Weights of a small masked image model: 64-pixel images, decoder layers 2.
Rows from block 11 of the encoder, named by matrix and row number. Rows with one number belong to one attention dimension. Each number is 200 + 30 x the weight over its row's rms, rounded and kept within 0 to 999. All counts start at 0. After the name is the row's rms in percent of the matrix's.
# v: attention query, key and value (stacked) (encoder.blocks.11.attn.qkv.weight, 864x320, the v third), inputs 0-106
# proj: attention output (encoder.blocks.11.attn.proj.weight, 320x288, transposed), outputs 0-106
v.243,079,176,199,221,235,177,217,221,184,196,182,173,229,237,195,171,196,234,185,205,186,160,175,211,237,189,236,243,163,241,214,232,188,263,221,214,171,206,225,199,167,257,146,184,178,169,222,260,185,181,193,209,215,146,198,186,199,135,211,209,164,173,207,208,173,206,235,148,217,213,156,219,229,171,130,266,172,198,166,168,197,170,173,193,192,162,219,199,162,193,198,202,246,227,185,190,173,197,172,186,186,262,162,232,205,183,247,181
v.244,070,246,229,224,203,182,196,236,221,179,208,169,177,223,176,178,177,232,150,214,163,165,164,191,189,184,219,223,143,170,188,238,185,255,177,156,197,156,236,223,155,212,240,191,192,200,188,172,221,219,219,173,161,146,251,223,166,208,207,252,182,190,223,266,166,159,239,184,215,231,222,155,177,228,162,222,172,227,189,177,289,211,200,202,208,216,204,227,217,196,225,206,228,192,233,195,144,227,167,194,185,253,198,227,233,188,188,223
v.245,073,157,244,184,202,214,225,166,148,233,174,177,206,140,198,190,204,190,186,156,156,236,181,163,203,243,219,194,198,218,194,175,254,176,161,229,163,192,167,195,250,196,110,174,191,171,185,172,228,192,158,226,255,148,169,172,198,167,189,164,203,240,135,144,207,231,138,183,177,180,190,210,207,180,173,180,208,187,201,147,114,210,191,224,220,201,235,229,207,208,240,200,224,224,207,227,251,190,149,164,120,205,230,214,182,181,220,195
v.246,072,184,163,178,166,214,211,179,152,186,232,215,202,159,135,208,204,161,241,171,166,192,206,212,170,246,153,199,219,180,214,217,197,183,213,218,191,169,174,248,231,190,238,169,206,186,160,203,220,203,211,150,160,206,223,235,194,243,159,210,223,258,183,196,206,214,199,196,223,164,200,202,119,226,281,152,191,206,186,269,183,216,215,137,183,230,202,204,199,184,221,213,183,153,218,231,222,230,182,209,128,207,224,205,225,211,148,203
v.247,077,185,234,142,175,214,105,179,206,220,203,222,242,204,186,160,216,165,226,147,182,275,176,175,229,231,179,257,215,233,197,205,146,213,147,223,150,206,184,174,200,158,193,148,213,163,198,179,186,190,172,218,225,204,179,197,204,209,168,197,214,191,175,199,253,220,162,145,196,162,213,250,195,185,201,136,206,210,186,211,169,207,173,194,203,191,214,192,200,193,158,120,182,178,189,204,237,204,237,177,167,165,182,194,172,223,154,174
v.248,101,159,188,180,196,147,167,182,217,196,211,223,210,208,226,210,277,188,234,208,178,225,236,212,170,238,172,190,184,228,183,177,223,197,190,229,199,195,125,224,243,161,181,260,213,243,197,194,216,189,194,228,239,226,208,210,236,215,175,228,198,238,175,199,233,239,150,190,173,162,239,250,197,199,189,199,202,209,227,277,143,134,242,158,218,200,217,152,235,199,166,159,149,206,241,210,182,180,203,197,152,182,203,205,173,191,178,165
v.249,070,162,224,237,218,164,229,258,207,200,213,185,176,153,223,236,180,200,179,246,186,210,157,207,252,238,184,171,175,212,144,224,263,183,199,199,236,230,214,180,220,218,143,146,176,189,171,206,201,159,246,214,173,152,221,197,188,175,210,200,243,230,157,237,184,226,167,196,218,236,174,179,183,178,178,256,242,176,233,223,166,212,188,181,201,232,223,173,214,170,207,210,186,224,219,220,252,194,198,198,199,268,196,200,223,168,225,142
v.250,070,186,192,208,186,202,202,182,194,203,211,175,166,223,161,163,221,204,188,143,167,183,166,178,198,223,188,197,184,220,190,179,172,257,160,213,159,139,220,167,158,188,153,168,217,145,165,169,196,171,210,186,201,128,154,223,179,203,167,182,175,212,172,190,175,208,214,189,190,202,234,242,161,201,229,222,238,174,206,136,191,253,172,236,229,137,236,216,210,180,210,187,152,215,170,179,178,253,198,170,131,219,236,217,206,198,165,216
v.251,092,183,236,191,178,174,173,205,166,225,197,199,199,198,142,187,197,150,244,156,152,230,224,193,214,250,191,187,218,202,172,162,213,207,129,208,187,171,173,181,247,184,203,173,237,207,176,152,185,194,205,211,231,168,190,203,194,209,176,178,197,248,153,214,224,206,141,191,180,195,217,217,150,199,245,193,241,208,213,212,175,215,210,181,192,226,210,219,221,198,220,161,198,238,223,243,246,221,207,225,128,177,200,194,186,232,166,177
v.252,093,162,194,179,177,204,218,216,239,215,220,218,171,150,189,217,207,174,194,193,201,262,204,194,151,245,142,145,227,155,199,178,225,136,208,196,221,166,178,203,177,135,217,205,251,233,169,170,226,189,188,149,175,237,210,203,195,199,204,152,229,248,166,209,224,192,157,220,216,231,198,194,165,227,243,160,214,205,227,264,234,206,215,168,183,199,207,197,210,216,265,195,167,188,239,211,193,194,236,242,201,149,226,200,214,198,157,186
v.253,088,217,174,126,137,129,184,207,190,197,229,227,213,205,218,241,214,159,210,208,205,231,224,240,170,204,152,205,227,173,196,205,194,151,170,180,234,197,186,240,219,170,213,235,269,259,152,197,176,239,194,183,176,222,231,224,193,199,206,190,214,221,187,179,235,234,177,236,188,234,199,213,160,239,256,178,154,216,221,267,202,181,210,181,222,207,165,161,231,148,182,228,182,200,220,204,157,194,205,240,189,153,229,168,204,177,179,255
v.254,099,164,219,207,167,183,188,152,159,214,181,204,165,156,207,192,168,170,218,136,158,223,226,165,177,220,169,160,197,196,187,165,220,196,168,256,143,194,175,191,242,168,209,181,234,204,190,206,197,181,192,195,241,210,140,206,180,237,175,176,212,249,161,177,260,201,206,193,196,180,207,225,156,208,254,189,236,186,193,249,174,200,212,205,217,194,253,219,187,188,219,169,202,223,177,193,220,256,217,201,123,157,224,193,190,193,180,233
v.255,099,179,228,187,197,195,165,189,187,241,208,199,188,160,167,199,129,118,203,169,170,242,219,212,165,219,163,163,195,182,170,191,228,180,147,236,167,213,146,244,237,154,234,220,253,208,180,155,179,203,201,221,228,209,194,183,198,171,216,199,211,241,171,182,228,174,155,180,226,210,225,180,180,252,270,186,219,211,216,262,185,208,181,145,220,193,222,212,189,211,208,182,188,184,183,224,219,234,183,217,166,126,194,185,173,215,183,214
v.256,084,175,203,193,221,168,222,174,147,247,198,240,203,142,212,229,160,154,258,192,209,180,221,207,208,176,210,178,203,174,172,202,233,213,193,233,229,178,190,174,220,191,124,196,149,218,173,202,178,242,193,260,247,250,193,191,223,197,195,249,185,222,181,192,220,173,207,210,203,214,204,263,254,178,161,170,240,189,199,285,101,162,167,162,198,229,245,208,190,219,217,211,192,248,258,209,262,200,173,208,189,206,159,203,155,162,213,185
v.257,081,235,240,165,192,256,257,222,219,188,228,151,219,208,178,186,137,207,193,258,235,173,146,240,194,197,236,194,181,187,205,244,159,200,217,158,224,217,223,220,142,233,224,186,200,182,225,176,159,230,186,208,197,201,219,167,185,154,203,211,205,171,273,181,178,183,207,256,204,223,203,181,222,200,189,194,184,154,197,183,243,210,179,268,187,229,205,235,230,241,194,193,220,196,179,151,212,220,214,212,275,202,189,199,210,220,259,200
proj.243,088,278,207,215,199,193,178,171,182,228,214,224,162,141,183,245,192,174,140,141,285,183,162,235,205,248,194,214,199,199,184,221,158,209,224,136,174,207,164,249,217,167,215,233,218,145,202,239,202,222,215,181,228,198,164,201,186,223,180,205,233,192,176,212,236,235,198,226,226,173,250,184,155,227,261,153,211,168,240,261,204,183,189,189,196,209,246,234,228,239,213,240,160,193,245,202,194,209,187,194,197,179,202,223,220,175,194,248
proj.244,075,160,146,222,163,246,220,201,213,238,214,199,205,198,138,253,173,185,226,216,274,248,265,223,206,164,206,231,154,214,243,172,206,225,244,214,261,194,214,188,243,186,224,242,276,238,237,216,179,178,212,175,240,204,169,204,180,175,206,171,231,207,246,235,196,204,174,169,175,186,187,224,240,188,239,185,196,238,180,220,194,212,153,165,224,171,164,236,197,214,171,213,227,205,201,246,213,193,193,233,245,150,200,191,210,199,156,188
proj.245,077,248,179,261,172,241,203,212,197,257,187,224,163,235,204,214,180,272,202,243,189,157,207,194,208,186,223,162,177,224,189,183,215,188,213,153,221,222,197,146,216,167,245,189,187,189,209,193,210,224,193,184,139,205,205,194,223,147,182,241,151,212,175,198,218,183,193,228,224,213,199,144,184,205,218,234,207,186,142,199,199,212,180,175,185,171,209,219,200,164,171,201,177,152,195,176,190,140,214,109,204,221,237,155,234,208,204,232
proj.246,075,203,204,193,195,224,242,255,239,179,209,196,224,196,191,153,235,236,192,218,188,208,187,198,186,148,256,189,201,180,175,174,260,217,240,225,226,193,194,205,220,199,231,206,194,191,176,161,198,185,206,207,234,205,169,186,235,176,256,189,205,144,250,200,159,197,172,206,239,154,159,248,197,173,139,204,207,206,195,134,217,214,170,230,177,195,129,212,196,220,157,214,248,193,216,164,219,156,217,222,224,204,218,173,214,158,202,176
proj.247,078,203,215,241,225,162,210,195,169,189,220,203,231,159,223,197,192,257,172,264,173,157,172,181,179,180,206,146,187,246,201,217,199,165,230,173,199,251,234,206,182,210,153,179,215,166,214,161,213,175,171,221,162,217,192,171,230,153,195,177,167,218,167,191,173,189,218,235,203,166,189,220,195,236,184,227,177,181,152,175,173,208,224,179,160,242,189,174,233,229,219,208,243,174,226,209,223,194,198,202,200,190,184,189,190,185,213,206
proj.248,109,183,238,159,198,176,210,168,190,160,171,180,160,209,197,172,185,211,187,201,142,219,166,179,171,123,183,232,165,217,216,199,208,178,161,195,201,243,206,199,180,193,213,162,153,196,202,169,188,183,164,190,168,167,196,215,220,169,224,183,142,203,196,192,228,187,154,179,231,198,150,184,200,185,190,183,196,208,170,111,161,224,188,234,193,209,208,205,199,152,179,213,208,219,199,206,240,180,207,169,207,214,184,191,195,210,238,165
proj.249,071,228,210,210,153,219,218,135,217,212,218,248,199,211,218,241,169,224,165,203,216,244,185,218,194,189,178,221,217,265,183,165,192,210,174,134,216,200,192,210,189,172,208,182,238,185,184,209,192,185,204,164,218,253,201,227,216,148,186,232,203,217,167,178,207,219,185,170,237,203,183,132,160,205,192,205,204,172,178,204,195,168,178,196,231,149,188,245,193,174,155,232,185,196,178,203,191,176,212,203,256,162,235,193,169,165,235,197
proj.250,074,253,221,246,240,244,244,229,206,246,169,168,200,180,223,255,156,234,204,234,203,172,243,233,227,189,273,158,209,270,215,229,180,234,230,178,246,211,181,206,196,190,228,216,204,208,234,204,191,229,202,168,224,248,211,176,210,186,181,205,194,181,221,249,172,170,185,249,191,219,174,207,239,181,202,234,219,180,204,247,193,172,171,149,193,188,208,241,185,201,177,250,224,192,203,170,215,153,155,239,246,197,235,163,198,175,196,191
proj.251,094,201,210,205,203,206,233,195,219,174,228,201,218,210,258,195,226,239,188,283,167,166,194,204,192,141,246,193,154,220,217,184,203,220,245,226,220,189,222,209,180,260,212,171,146,211,216,188,173,168,170,177,178,249,245,176,213,143,249,213,142,203,215,217,183,186,209,193,187,159,163,178,217,190,154,193,193,191,184,187,195,189,219,221,196,168,149,199,209,220,196,192,199,178,238,164,221,180,215,164,199,260,216,192,223,223,205,245
proj.252,092,145,225,174,200,183,217,181,161,185,198,203,221,229,244,137,204,256,176,204,135,206,220,171,172,127,204,211,167,215,214,185,208,212,169,235,180,172,224,206,211,225,198,155,196,239,200,192,219,223,229,163,195,190,207,240,240,192,224,211,166,168,191,185,128,191,233,153,204,135,134,172,217,160,169,221,164,212,151,123,152,195,191,237,239,185,177,173,190,146,155,155,207,185,172,207,226,172,190,178,186,216,203,169,197,244,209,163
proj.253,091,154,216,210,233,187,181,198,235,148,221,177,228,202,245,140,236,222,210,214,135,191,180,167,172,103,193,210,196,185,179,175,246,176,202,261,190,193,241,187,194,237,219,164,166,224,217,168,172,195,165,192,219,234,183,205,201,200,215,200,171,180,209,152,178,143,241,172,211,164,166,250,222,166,181,171,175,241,157,126,137,182,204,198,194,220,223,163,236,194,162,161,194,176,201,188,200,207,222,230,140,223,208,209,181,248,232,188
proj.254,103,166,208,200,207,248,245,225,217,201,208,204,224,236,185,210,195,282,206,264,184,193,206,176,200,151,245,169,172,199,250,189,220,202,214,176,251,209,238,221,194,246,182,209,184,211,223,175,157,193,202,195,181,193,247,197,248,113,227,251,202,181,225,219,168,163,186,215,216,194,164,212,234,180,144,189,188,234,182,167,231,206,205,188,195,170,142,186,188,200,166,176,233,191,248,187,187,162,222,192,233,226,227,209,212,209,220,182
proj.255,091,194,185,220,228,196,210,216,233,169,182,195,204,247,207,175,244,235,200,238,156,162,202,171,230,111,234,205,155,191,213,208,209,179,216,253,250,172,239,205,182,256,196,178,153,220,246,194,203,181,163,252,225,209,214,234,217,161,218,215,209,197,186,178,165,181,225,207,209,200,178,255,234,168,188,213,165,209,194,146,210,198,236,210,209,193,140,197,210,231,172,217,208,203,233,197,170,182,204,170,186,242,210,215,199,231,257,186
proj.256,081,191,187,137,158,145,157,216,219,232,217,193,192,211,216,159,241,220,151,212,227,211,170,176,160,194,201,238,220,180,152,211,162,197,192,168,173,231,198,202,182,130,210,148,188,161,169,242,214,220,163,160,203,190,188,213,199,162,197,177,213,178,202,161,214,200,160,197,218,245,194,197,182,248,193,176,212,213,198,127,243,275,263,233,168,174,218,175,178,176,173,161,209,127,220,176,189,160,220,140,209,217,188,204,214,192,171,184
proj.257,097,196,177,202,225,147,214,213,231,234,222,160,199,224,227,203,233,212,199,161,197,143,228,191,248,249,155,199,221,187,188,195,219,233,203,240,183,215,212,234,209,192,176,242,215,175,195,242,237,194,222,250,205,246,187,196,164,227,209,223,245,172,195,185,228,193,264,184,175,222,209,226,185,214,245,184,212,186,231,242,175,245,228,185,212,203,212,157,145,200,204,220,209,195,169,211,172,239,210,231,167,168,194,200,181,170,204,193