From a checkpoint of a small masked image model.
Model: 64-pixel images, encoder width 320, decoder layers 2.
Data: trained on photos of plants, animals and fungi (iNaturalist), 38949 training examples, 149.9 epochs.
Rows from block 14 of the encoder of a small masked image model, named by matrix and row number. Rows with one number belong to one neuron. Each number is 50 + 10 x the weight over its row's rms, rounded and kept within 0 to 99. All counts start at 0. After the name is the row's rms in percent of the matrix's.
After each neuron's rows are labels from the 100 images, of 14848, where the neuron reaches its highest value: "top examples" is what is common among them. Only what is clearly more common there than usual is listed. The data: photos of plants, animals and fungi (iNaturalist).
# fc1: MLP up (encoder.blocks.14.mlp.fc1.weight, 640x320), inputs 108-161
# fc2: MLP down (encoder.blocks.14.mlp.fc2.weight, 320x640, transposed), outputs 108-161

fc1.294 055:51 51 55 38 53 26 58 52 38 61 46 64 40 42 47 45 32 37 54 51 35 47 41 52 56 43 49 65 31 28 58 59 55 50 67 63 67 38 44 53 57 51 53 56 34 34 71 41 45 60 40 24 58 50
fc2.294 058:46 43 46 43 58 53 42 40 35 62 55 35 47 45 49 54 47 48 55 48 53 56 52 46 39 54 75 43 51 53 48 54 62 44 56 54 45 62 48 53 51 51 51 45 60 55 44 70 44 48 43 45 26 43
top examples: order Passeriformes

fc1.127 087:64 54 50 63 34 55 47 38 32 52 39 46 51 53 43 42 48 56 34 63 61 39 42 58 32 43 45 47 53 41 73 53 45 43 51 54 58 60 35 32 48 39 40 43 24 42 78 44 68 41 51 40 42 60
fc2.127 083:52 45 54 54 42 58 49 59 48 57 53 39 84 45 62 45 40 50 51 48 46 56 60 47 66 44 39 42 60 60 41 56 65 46 50 38 33 47 57 60 44 59 52 44 62 49 46 45 45 55 50 69 69 51
top examples: phylum Arthropoda; class Insecta

fc1.96 089:56 62 48 66 56 47 58 52 52 50 64 61 44 35 42 39 50 40 58 70 54 50 38 55 31 46 44 34 56 71 49 33 40 54 44 62 52 69 32 42 46 47 43 50 39 44 38 50 61 46 44 55 48 64
fc2.96 089:43 42 50 51 57 49 33 58 57 42 32 40 47 50 61 48 50 65 31 39 47 53 63 59 63 39 51 59 49 53 55 59 38 55 63 47 54 38 47 57 56 35 52 48 60 59 56 43 40 37 55 49 56 44
top examples: order Passeriformes

fc1.263 119:44 56 42 47 35 53 48 44 54 58 38 49 53 57 54 47 47 55 46 44 50 43 67 29 48 39 52 50 62 50 55 46 47 38 36 54 57 26 56 49 52 50 57 70 60 45 61 33 52 47 45 49 62 56
fc2.263 109:43 44 47 42 70 37 62 40 58 42 51 52 62 34 38 48 62 50 32 65 46 47 48 46 41 50 56 59 41 66 58 48 50 60 54 49 53 53 50 52 37 43 51 47 53 35 64 56 32 53 43 46 32 58
top examples: kingdom Plantae; phylum Tracheophyta; class Magnoliopsida

fc1.538 106:52 45 42 54 59 48 49 51 63 43 47 51 55 27 43 42 57 37 38 52 31 52 50 42 40 50 45 41 46 79 39 48 44 36 53 58 51 51 54 49 30 68 24 56 56 52 38 57 48 52 55 42 42 65
fc2.538 099:37 56 66 53 44 56 46 44 54 56 38 53 36 61 73 69 58 57 53 47 53 51 47 47 64 50 53 58 49 31 58 55 39 46 61 42 55 46 51 68 54 32 58 48 52 64 68 39 53 38 33 58 49 34
top examples: phylum Arthropoda; class Insecta

fc1.230 117:54 54 58 54 33 55 42 44 66 62 43 35 54 62 56 46 43 67 42 46 45 49 57 42 47 36 52 55 55 50 67 49 47 34 41 45 52 28 50 55 47 42 55 58 54 53 73 37 48 61 52 48 53 51
fc2.230 113:51 47 29 38 68 34 51 34 54 44 62 48 49 40 43 52 60 51 38 61 56 50 53 46 32 49 42 48 43 62 54 54 38 67 57 48 53 57 44 38 50 54 53 35 49 31 43 62 36 53 51 51 30 72
top examples: kingdom Plantae; phylum Tracheophyta; class Magnoliopsida

fc1.445 097:46 55 49 65 51 44 47 34 66 45 55 46 62 45 55 47 48 29 57 77 42 52 44 47 50 48 44 58 42 57 35 53 37 48 27 48 47 50 22 51 29 57 40 47 56 62 41 35 55 44 54 42 42 60
fc2.445 100:51 53 45 56 48 55 51 50 48 48 60 48 67 55 51 51 39 53 50 44 59 50 64 57 67 53 46 52 57 29 56 57 56 48 57 52 56 50 55 64 62 34 65 53 53 57 53 43 53 44 55 46 55 31
top examples: class Aves; order Passeriformes

fc1.549 092:53 47 55 54 49 63 60 34 42 51 49 56 53 55 49 41 49 46 59 65 51 41 44 62 26 58 44 51 48 57 40 38 49 46 51 62 51 62 35 57 54 40 36 22 45 34 76 51 47 37 48 49 49 55
fc2.549 082:49 48 44 49 56 52 49 49 64 57 41 45 84 58 58 49 39 62 39 51 46 54 58 50 72 42 59 66 50 41 54 55 41 62 63 35 36 50 53 62 55 52 40 49 60 72 39 46 40 46 51 58 56 43
top examples: phylum Arthropoda; class Insecta

fc1.88 148:55 41 62 52 48 46 44 48 70 40 55 62 56 09 46 45 56 34 50 65 40 58 47 55 53 32 43 51 39 60 37 58 56 37 37 54 52 42 45 36 14 65 28 39 38 34 45 62 43 50 54 57 44 60
fc2.88 114:47 55 59 44 47 44 36 40 48 46 41 54 75 42 61 65 62 57 60 46 39 52 39 35 50 40 50 55 50 37 39 41 48 40 30 47 71 50 53 64 55 52 54 70 48 67 60 44 53 39 36 50 36 52
top examples: class Insecta

fc1.597 196:46 47 58 43 58 47 51 57 74 37 60 46 54 29 45 55 63 54 54 68 34 64 41 40 42 44 59 57 32 71 46 48 50 48 52 44 74 48 35 47 17 55 34 46 68 50 49 63 57 37 42 51 26 55
fc2.597 192:53 43 45 41 48 56 35 61 38 64 55 68 34 55 49 46 44 43 47 48 64 30 46 49 78 39 51 61 43 41 56 58 57 50 58 68 51 43 67 76 64 45 65 37 45 50 57 30 44 55 46 52 62 51
top examples: order Passeriformes

fc1.305 075:48 42 44 62 45 49 54 43 53 54 42 41 59 46 60 45 55 34 62 27 36 43 48 49 36 45 38 41 44 41 35 31 33 37 20 55 45 70 31 62 52 55 49 40 35 45 53 38 45 35 50 38 45 49
fc2.305 089:49 56 46 62 53 47 53 52 60 53 40 44 82 57 49 41 39 53 45 57 53 51 35 51 59 49 65 51 48 48 53 59 62 48 64 39 59 37 54 65 60 46 53 45 63 59 49 45 57 44 64 46 47 40
top examples: phylum Arthropoda; class Insecta; order Lepidoptera

fc1.178 058:63 57 34 59 26 58 58 44 50 41 36 50 49 46 36 51 32 52 55 60 47 40 40 44 70 47 59 57 54 60 34 51 56 39 39 61 32 39 45 57 38 41 56 62 67 34 67 46 63 34 52 59 60 43
fc2.178 064:40 52 37 64 65 35 49 59 47 48 62 55 59 55 40 62 54 49 45 59 55 55 51 58 50 54 46 55 50 45 70 54 49 64 62 34 61 70 58 57 62 56 63 38 52 60 45 50 54 50 47 37 35 47
top examples: phylum Chordata; class Aves

fc1.257 094:56 61 56 58 46 48 50 41 45 59 51 41 65 25 42 59 50 40 55 62 32 59 29 54 44 37 43 39 58 46 33 30 43 31 48 41 54 56 34 56 40 40 49 58 22 50 68 48 48 45 48 36 33 59
fc2.257 097:48 49 54 42 57 54 36 43 51 51 53 52 84 46 44 59 41 50 53 46 57 43 47 50 70 58 47 63 50 40 52 66 61 48 58 46 52 34 58 72 48 39 60 42 63 62 47 49 54 61 45 53 52 29
top examples: phylum Arthropoda

fc1.465 091:56 44 62 53 33 44 41 65 69 53 51 50 59 45 47 36 55 62 50 49 43 53 53 33 57 34 36 43 59 42 71 55 45 41 37 61 57 54 64 50 38 67 46 68 50 50 43 34 62 48 53 45 60 58
fc2.465 094:47 38 50 43 70 47 45 56 53 49 41 55 73 31 53 45 51 40 59 46 58 43 50 47 56 55 65 52 28 68 47 53 43 65 66 47 45 51 59 45 42 55 53 43 44 47 51 61 25 49 53 40 53 60
top examples: phylum Chordata; class Aves

fc1.102 062:51 49 45 42 39 49 64 57 61 55 67 37 54 45 44 46 56 38 57 51 35 48 48 26 35 45 56 39 47 74 45 40 36 38 51 46 46 57 32 34 42 58 53 66 38 46 40 59 55 56 53 52 48 46
fc2.102 062:40 58 57 64 48 49 53 47 60 56 30 54 81 50 58 40 66 61 51 43 50 33 49 60 68 62 47 57 54 40 49 60 61 45 61 41 72 21 47 46 44 37 48 45 59 62 47 33 54 38 51 54 58 27
top examples: phylum Chordata; class Aves

fc1.422 072:49 54 47 42 40 38 51 57 65 54 51 58 50 38 48 39 34 64 65 33 45 43 38 44 53 45 43 58 55 55 56 40 52 30 58 67 42 40 44 64 47 54 43 53 42 51 49 32 60 52 50 53 51 59
fc2.422 082:53 37 28 43 47 45 38 42 47 37 60 53 78 41 53 47 54 65 45 44 45 40 41 51 58 68 58 34 36 50 45 64 57 44 56 43 54 58 56 29 51 38 64 46 53 44 62 59 43 43 54 57 39 51
top examples: phylum Chordata; class Aves

fc1.89 091:57 50 52 58 54 47 44 53 44 41 49 48 41 50 44 42 46 47 53 43 57 39 36 65 40 50 45 52 55 41 45 52 47 58 47 68 62 56 39 44 47 47 54 51 38 50 47 35 69 29 49 50 38 63
fc2.89 092:42 49 60 46 55 33 46 64 46 63 52 49 35 43 62 44 47 46 57 52 49 69 57 45 63 39 43 53 45 49 44 46 64 49 61 47 43 42 53 48 51 65 50 47 47 52 59 49 33 57 70 53 60 39
top examples: order Passeriformes

fc1.454 088:54 66 56 58 48 42 42 35 41 43 53 49 59 52 61 46 50 50 46 59 36 67 53 35 52 39 48 49 48 54 41 29 45 28 27 40 51 50 41 46 47 57 50 55 38 52 63 43 53 48 47 42 50 60
fc2.454 072:48 40 58 40 65 46 42 51 56 55 55 63 56 47 44 43 68 46 40 53 57 39 45 49 45 73 52 48 46 39 38 64 54 60 52 53 52 49 55 44 34 52 49 42 53 46 37 56 36 64 47 50 59 52
top examples: class Aves

fc1.417 102:58 54 31 52 58 44 58 61 57 60 43 56 50 49 59 41 37 70 49 54 52 54 60 53 59 49 54 28 48 55 49 66 48 36 43 56 42 32 50 48 53 45 45 45 57 54 31 43 60 62 63 35 43 34
fc2.417 099:42 46 59 49 50 54 40 49 49 41 54 55 42 58 63 66 53 37 55 51 67 57 73 62 62 57 64 58 51 40 42 41 50 52 62 48 43 46 69 48 68 47 60 54 54 50 39 55 23 51 42 60 49 50
top examples: class: Aves; order Accipitriformes; family: Accipitridae

fc1.228 159:51 56 61 57 49 41 58 43 58 39 41 38 43 62 58 57 53 55 68 66 68 61 45 53 36 73 49 56 47 57 44 41 51 53 50 52 67 61 42 54 44 53 48 45 49 47 44 58 58 48 32 58 33 57
fc2.228 158:53 45 43 43 39 45 35 57 47 56 54 47 25 43 47 54 45 46 43 53 43 57 55 52 55 38 57 43 50 55 53 49 45 52 50 41 42 45 43 54 46 51 40 52 53 52 42 49 53 59 63 47 53 52
top examples: order Passeriformes

fc1.395 080:36 65 57 51 41 63 64 26 58 69 48 57 72 37 50 45 55 52 46 67 42 55 43 54 20 40 45 52 50 58 40 50 37 42 33 55 50 57 28 55 43 41 27 25 41 35 51 60 58 51 51 57 28 61
fc2.395 078:40 51 46 41 47 58 33 55 58 40 42 50 86 45 67 57 56 64 54 44 36 60 53 52 72 55 61 53 47 49 52 49 54 47 54 46 63 45 46 44 62 41 48 51 65 60 48 50 45 36 56 46 58 53
top examples: phylum Arthropoda; class Insecta; order Lepidoptera

fc1.385 159:44 59 53 75 50 58 45 53 60 41 53 54 53 54 48 54 53 36 33 46 46 41 33 68 35 47 52 52 60 42 41 58 51 61 54 46 58 60 16 48 47 42 57 64 48 60 44 34 67 44 39 44 46 61
fc2.385 146:53 34 70 34 35 53 40 50 45 63 46 62 46 55 51 43 58 69 57 26 61 53 52 41 62 77 63 61 53 31 59 44 59 56 55 57 55 20 73 57 65 46 60 45 50 51 55 50 40 57 50 68 69 45
top examples: order Passeriformes

fc1.540 104:49 69 53 66 48 45 46 64 63 40 47 59 58 67 63 45 67 38 52 46 43 28 51 52 54 45 48 43 44 51 43 51 48 37 47 49 61 63 51 56 66 71 44 52 59 52 61 45 58 57 45 52 51 64
fc2.540 086:52 37 52 42 36 41 64 41 40 43 55 43 70 55 46 61 46 56 47 54 49 42 57 48 51 46 74 65 53 47 64 42 49 59 58 62 51 49 62 44 46 28 68 46 43 44 64 68 47 50 69 48 62 43
top examples: phylum Tracheophyta; kingdom Plantae

fc1.308 052:54 60 60 53 43 40 58 46 76 60 43 48 48 50 45 46 45 48 62 58 43 65 53 39 61 31 40 62 72 55 38 41 46 45 47 48 54 31 50 63 27 32 44 53 35 45 53 57 44 42 68 52 54 41
fc2.308 071:53 33 34 52 71 49 56 39 52 40 51 65 71 51 58 54 70 56 38 57 61 33 65 47 39 73 57 48 37 40 53 57 47 62 64 55 57 57 50 53 56 67 49 39 54 61 57 62 52 47 37 49 34 55
top examples: phylum Chordata; class Aves

fc1.500 072:57 53 47 57 50 39 46 40 46 53 39 55 65 50 54 39 53 69 64 45 51 53 56 33 49 37 53 39 45 58 56 28 56 30 47 61 59 46 60 50 56 44 45 46 45 45 69 38 56 47 41 38 61 52
fc2.500 072:55 32 38 38 62 47 45 61 54 43 60 48 74 43 37 37 64 33 21 51 40 41 58 42 46 51 42 49 42 49 48 66 47 54 43 32 56 55 43 52 40 52 51 48 49 28 48 52 31 58 57 53 47 46
top examples: phylum Arthropoda; class Insecta; family: Syrphidae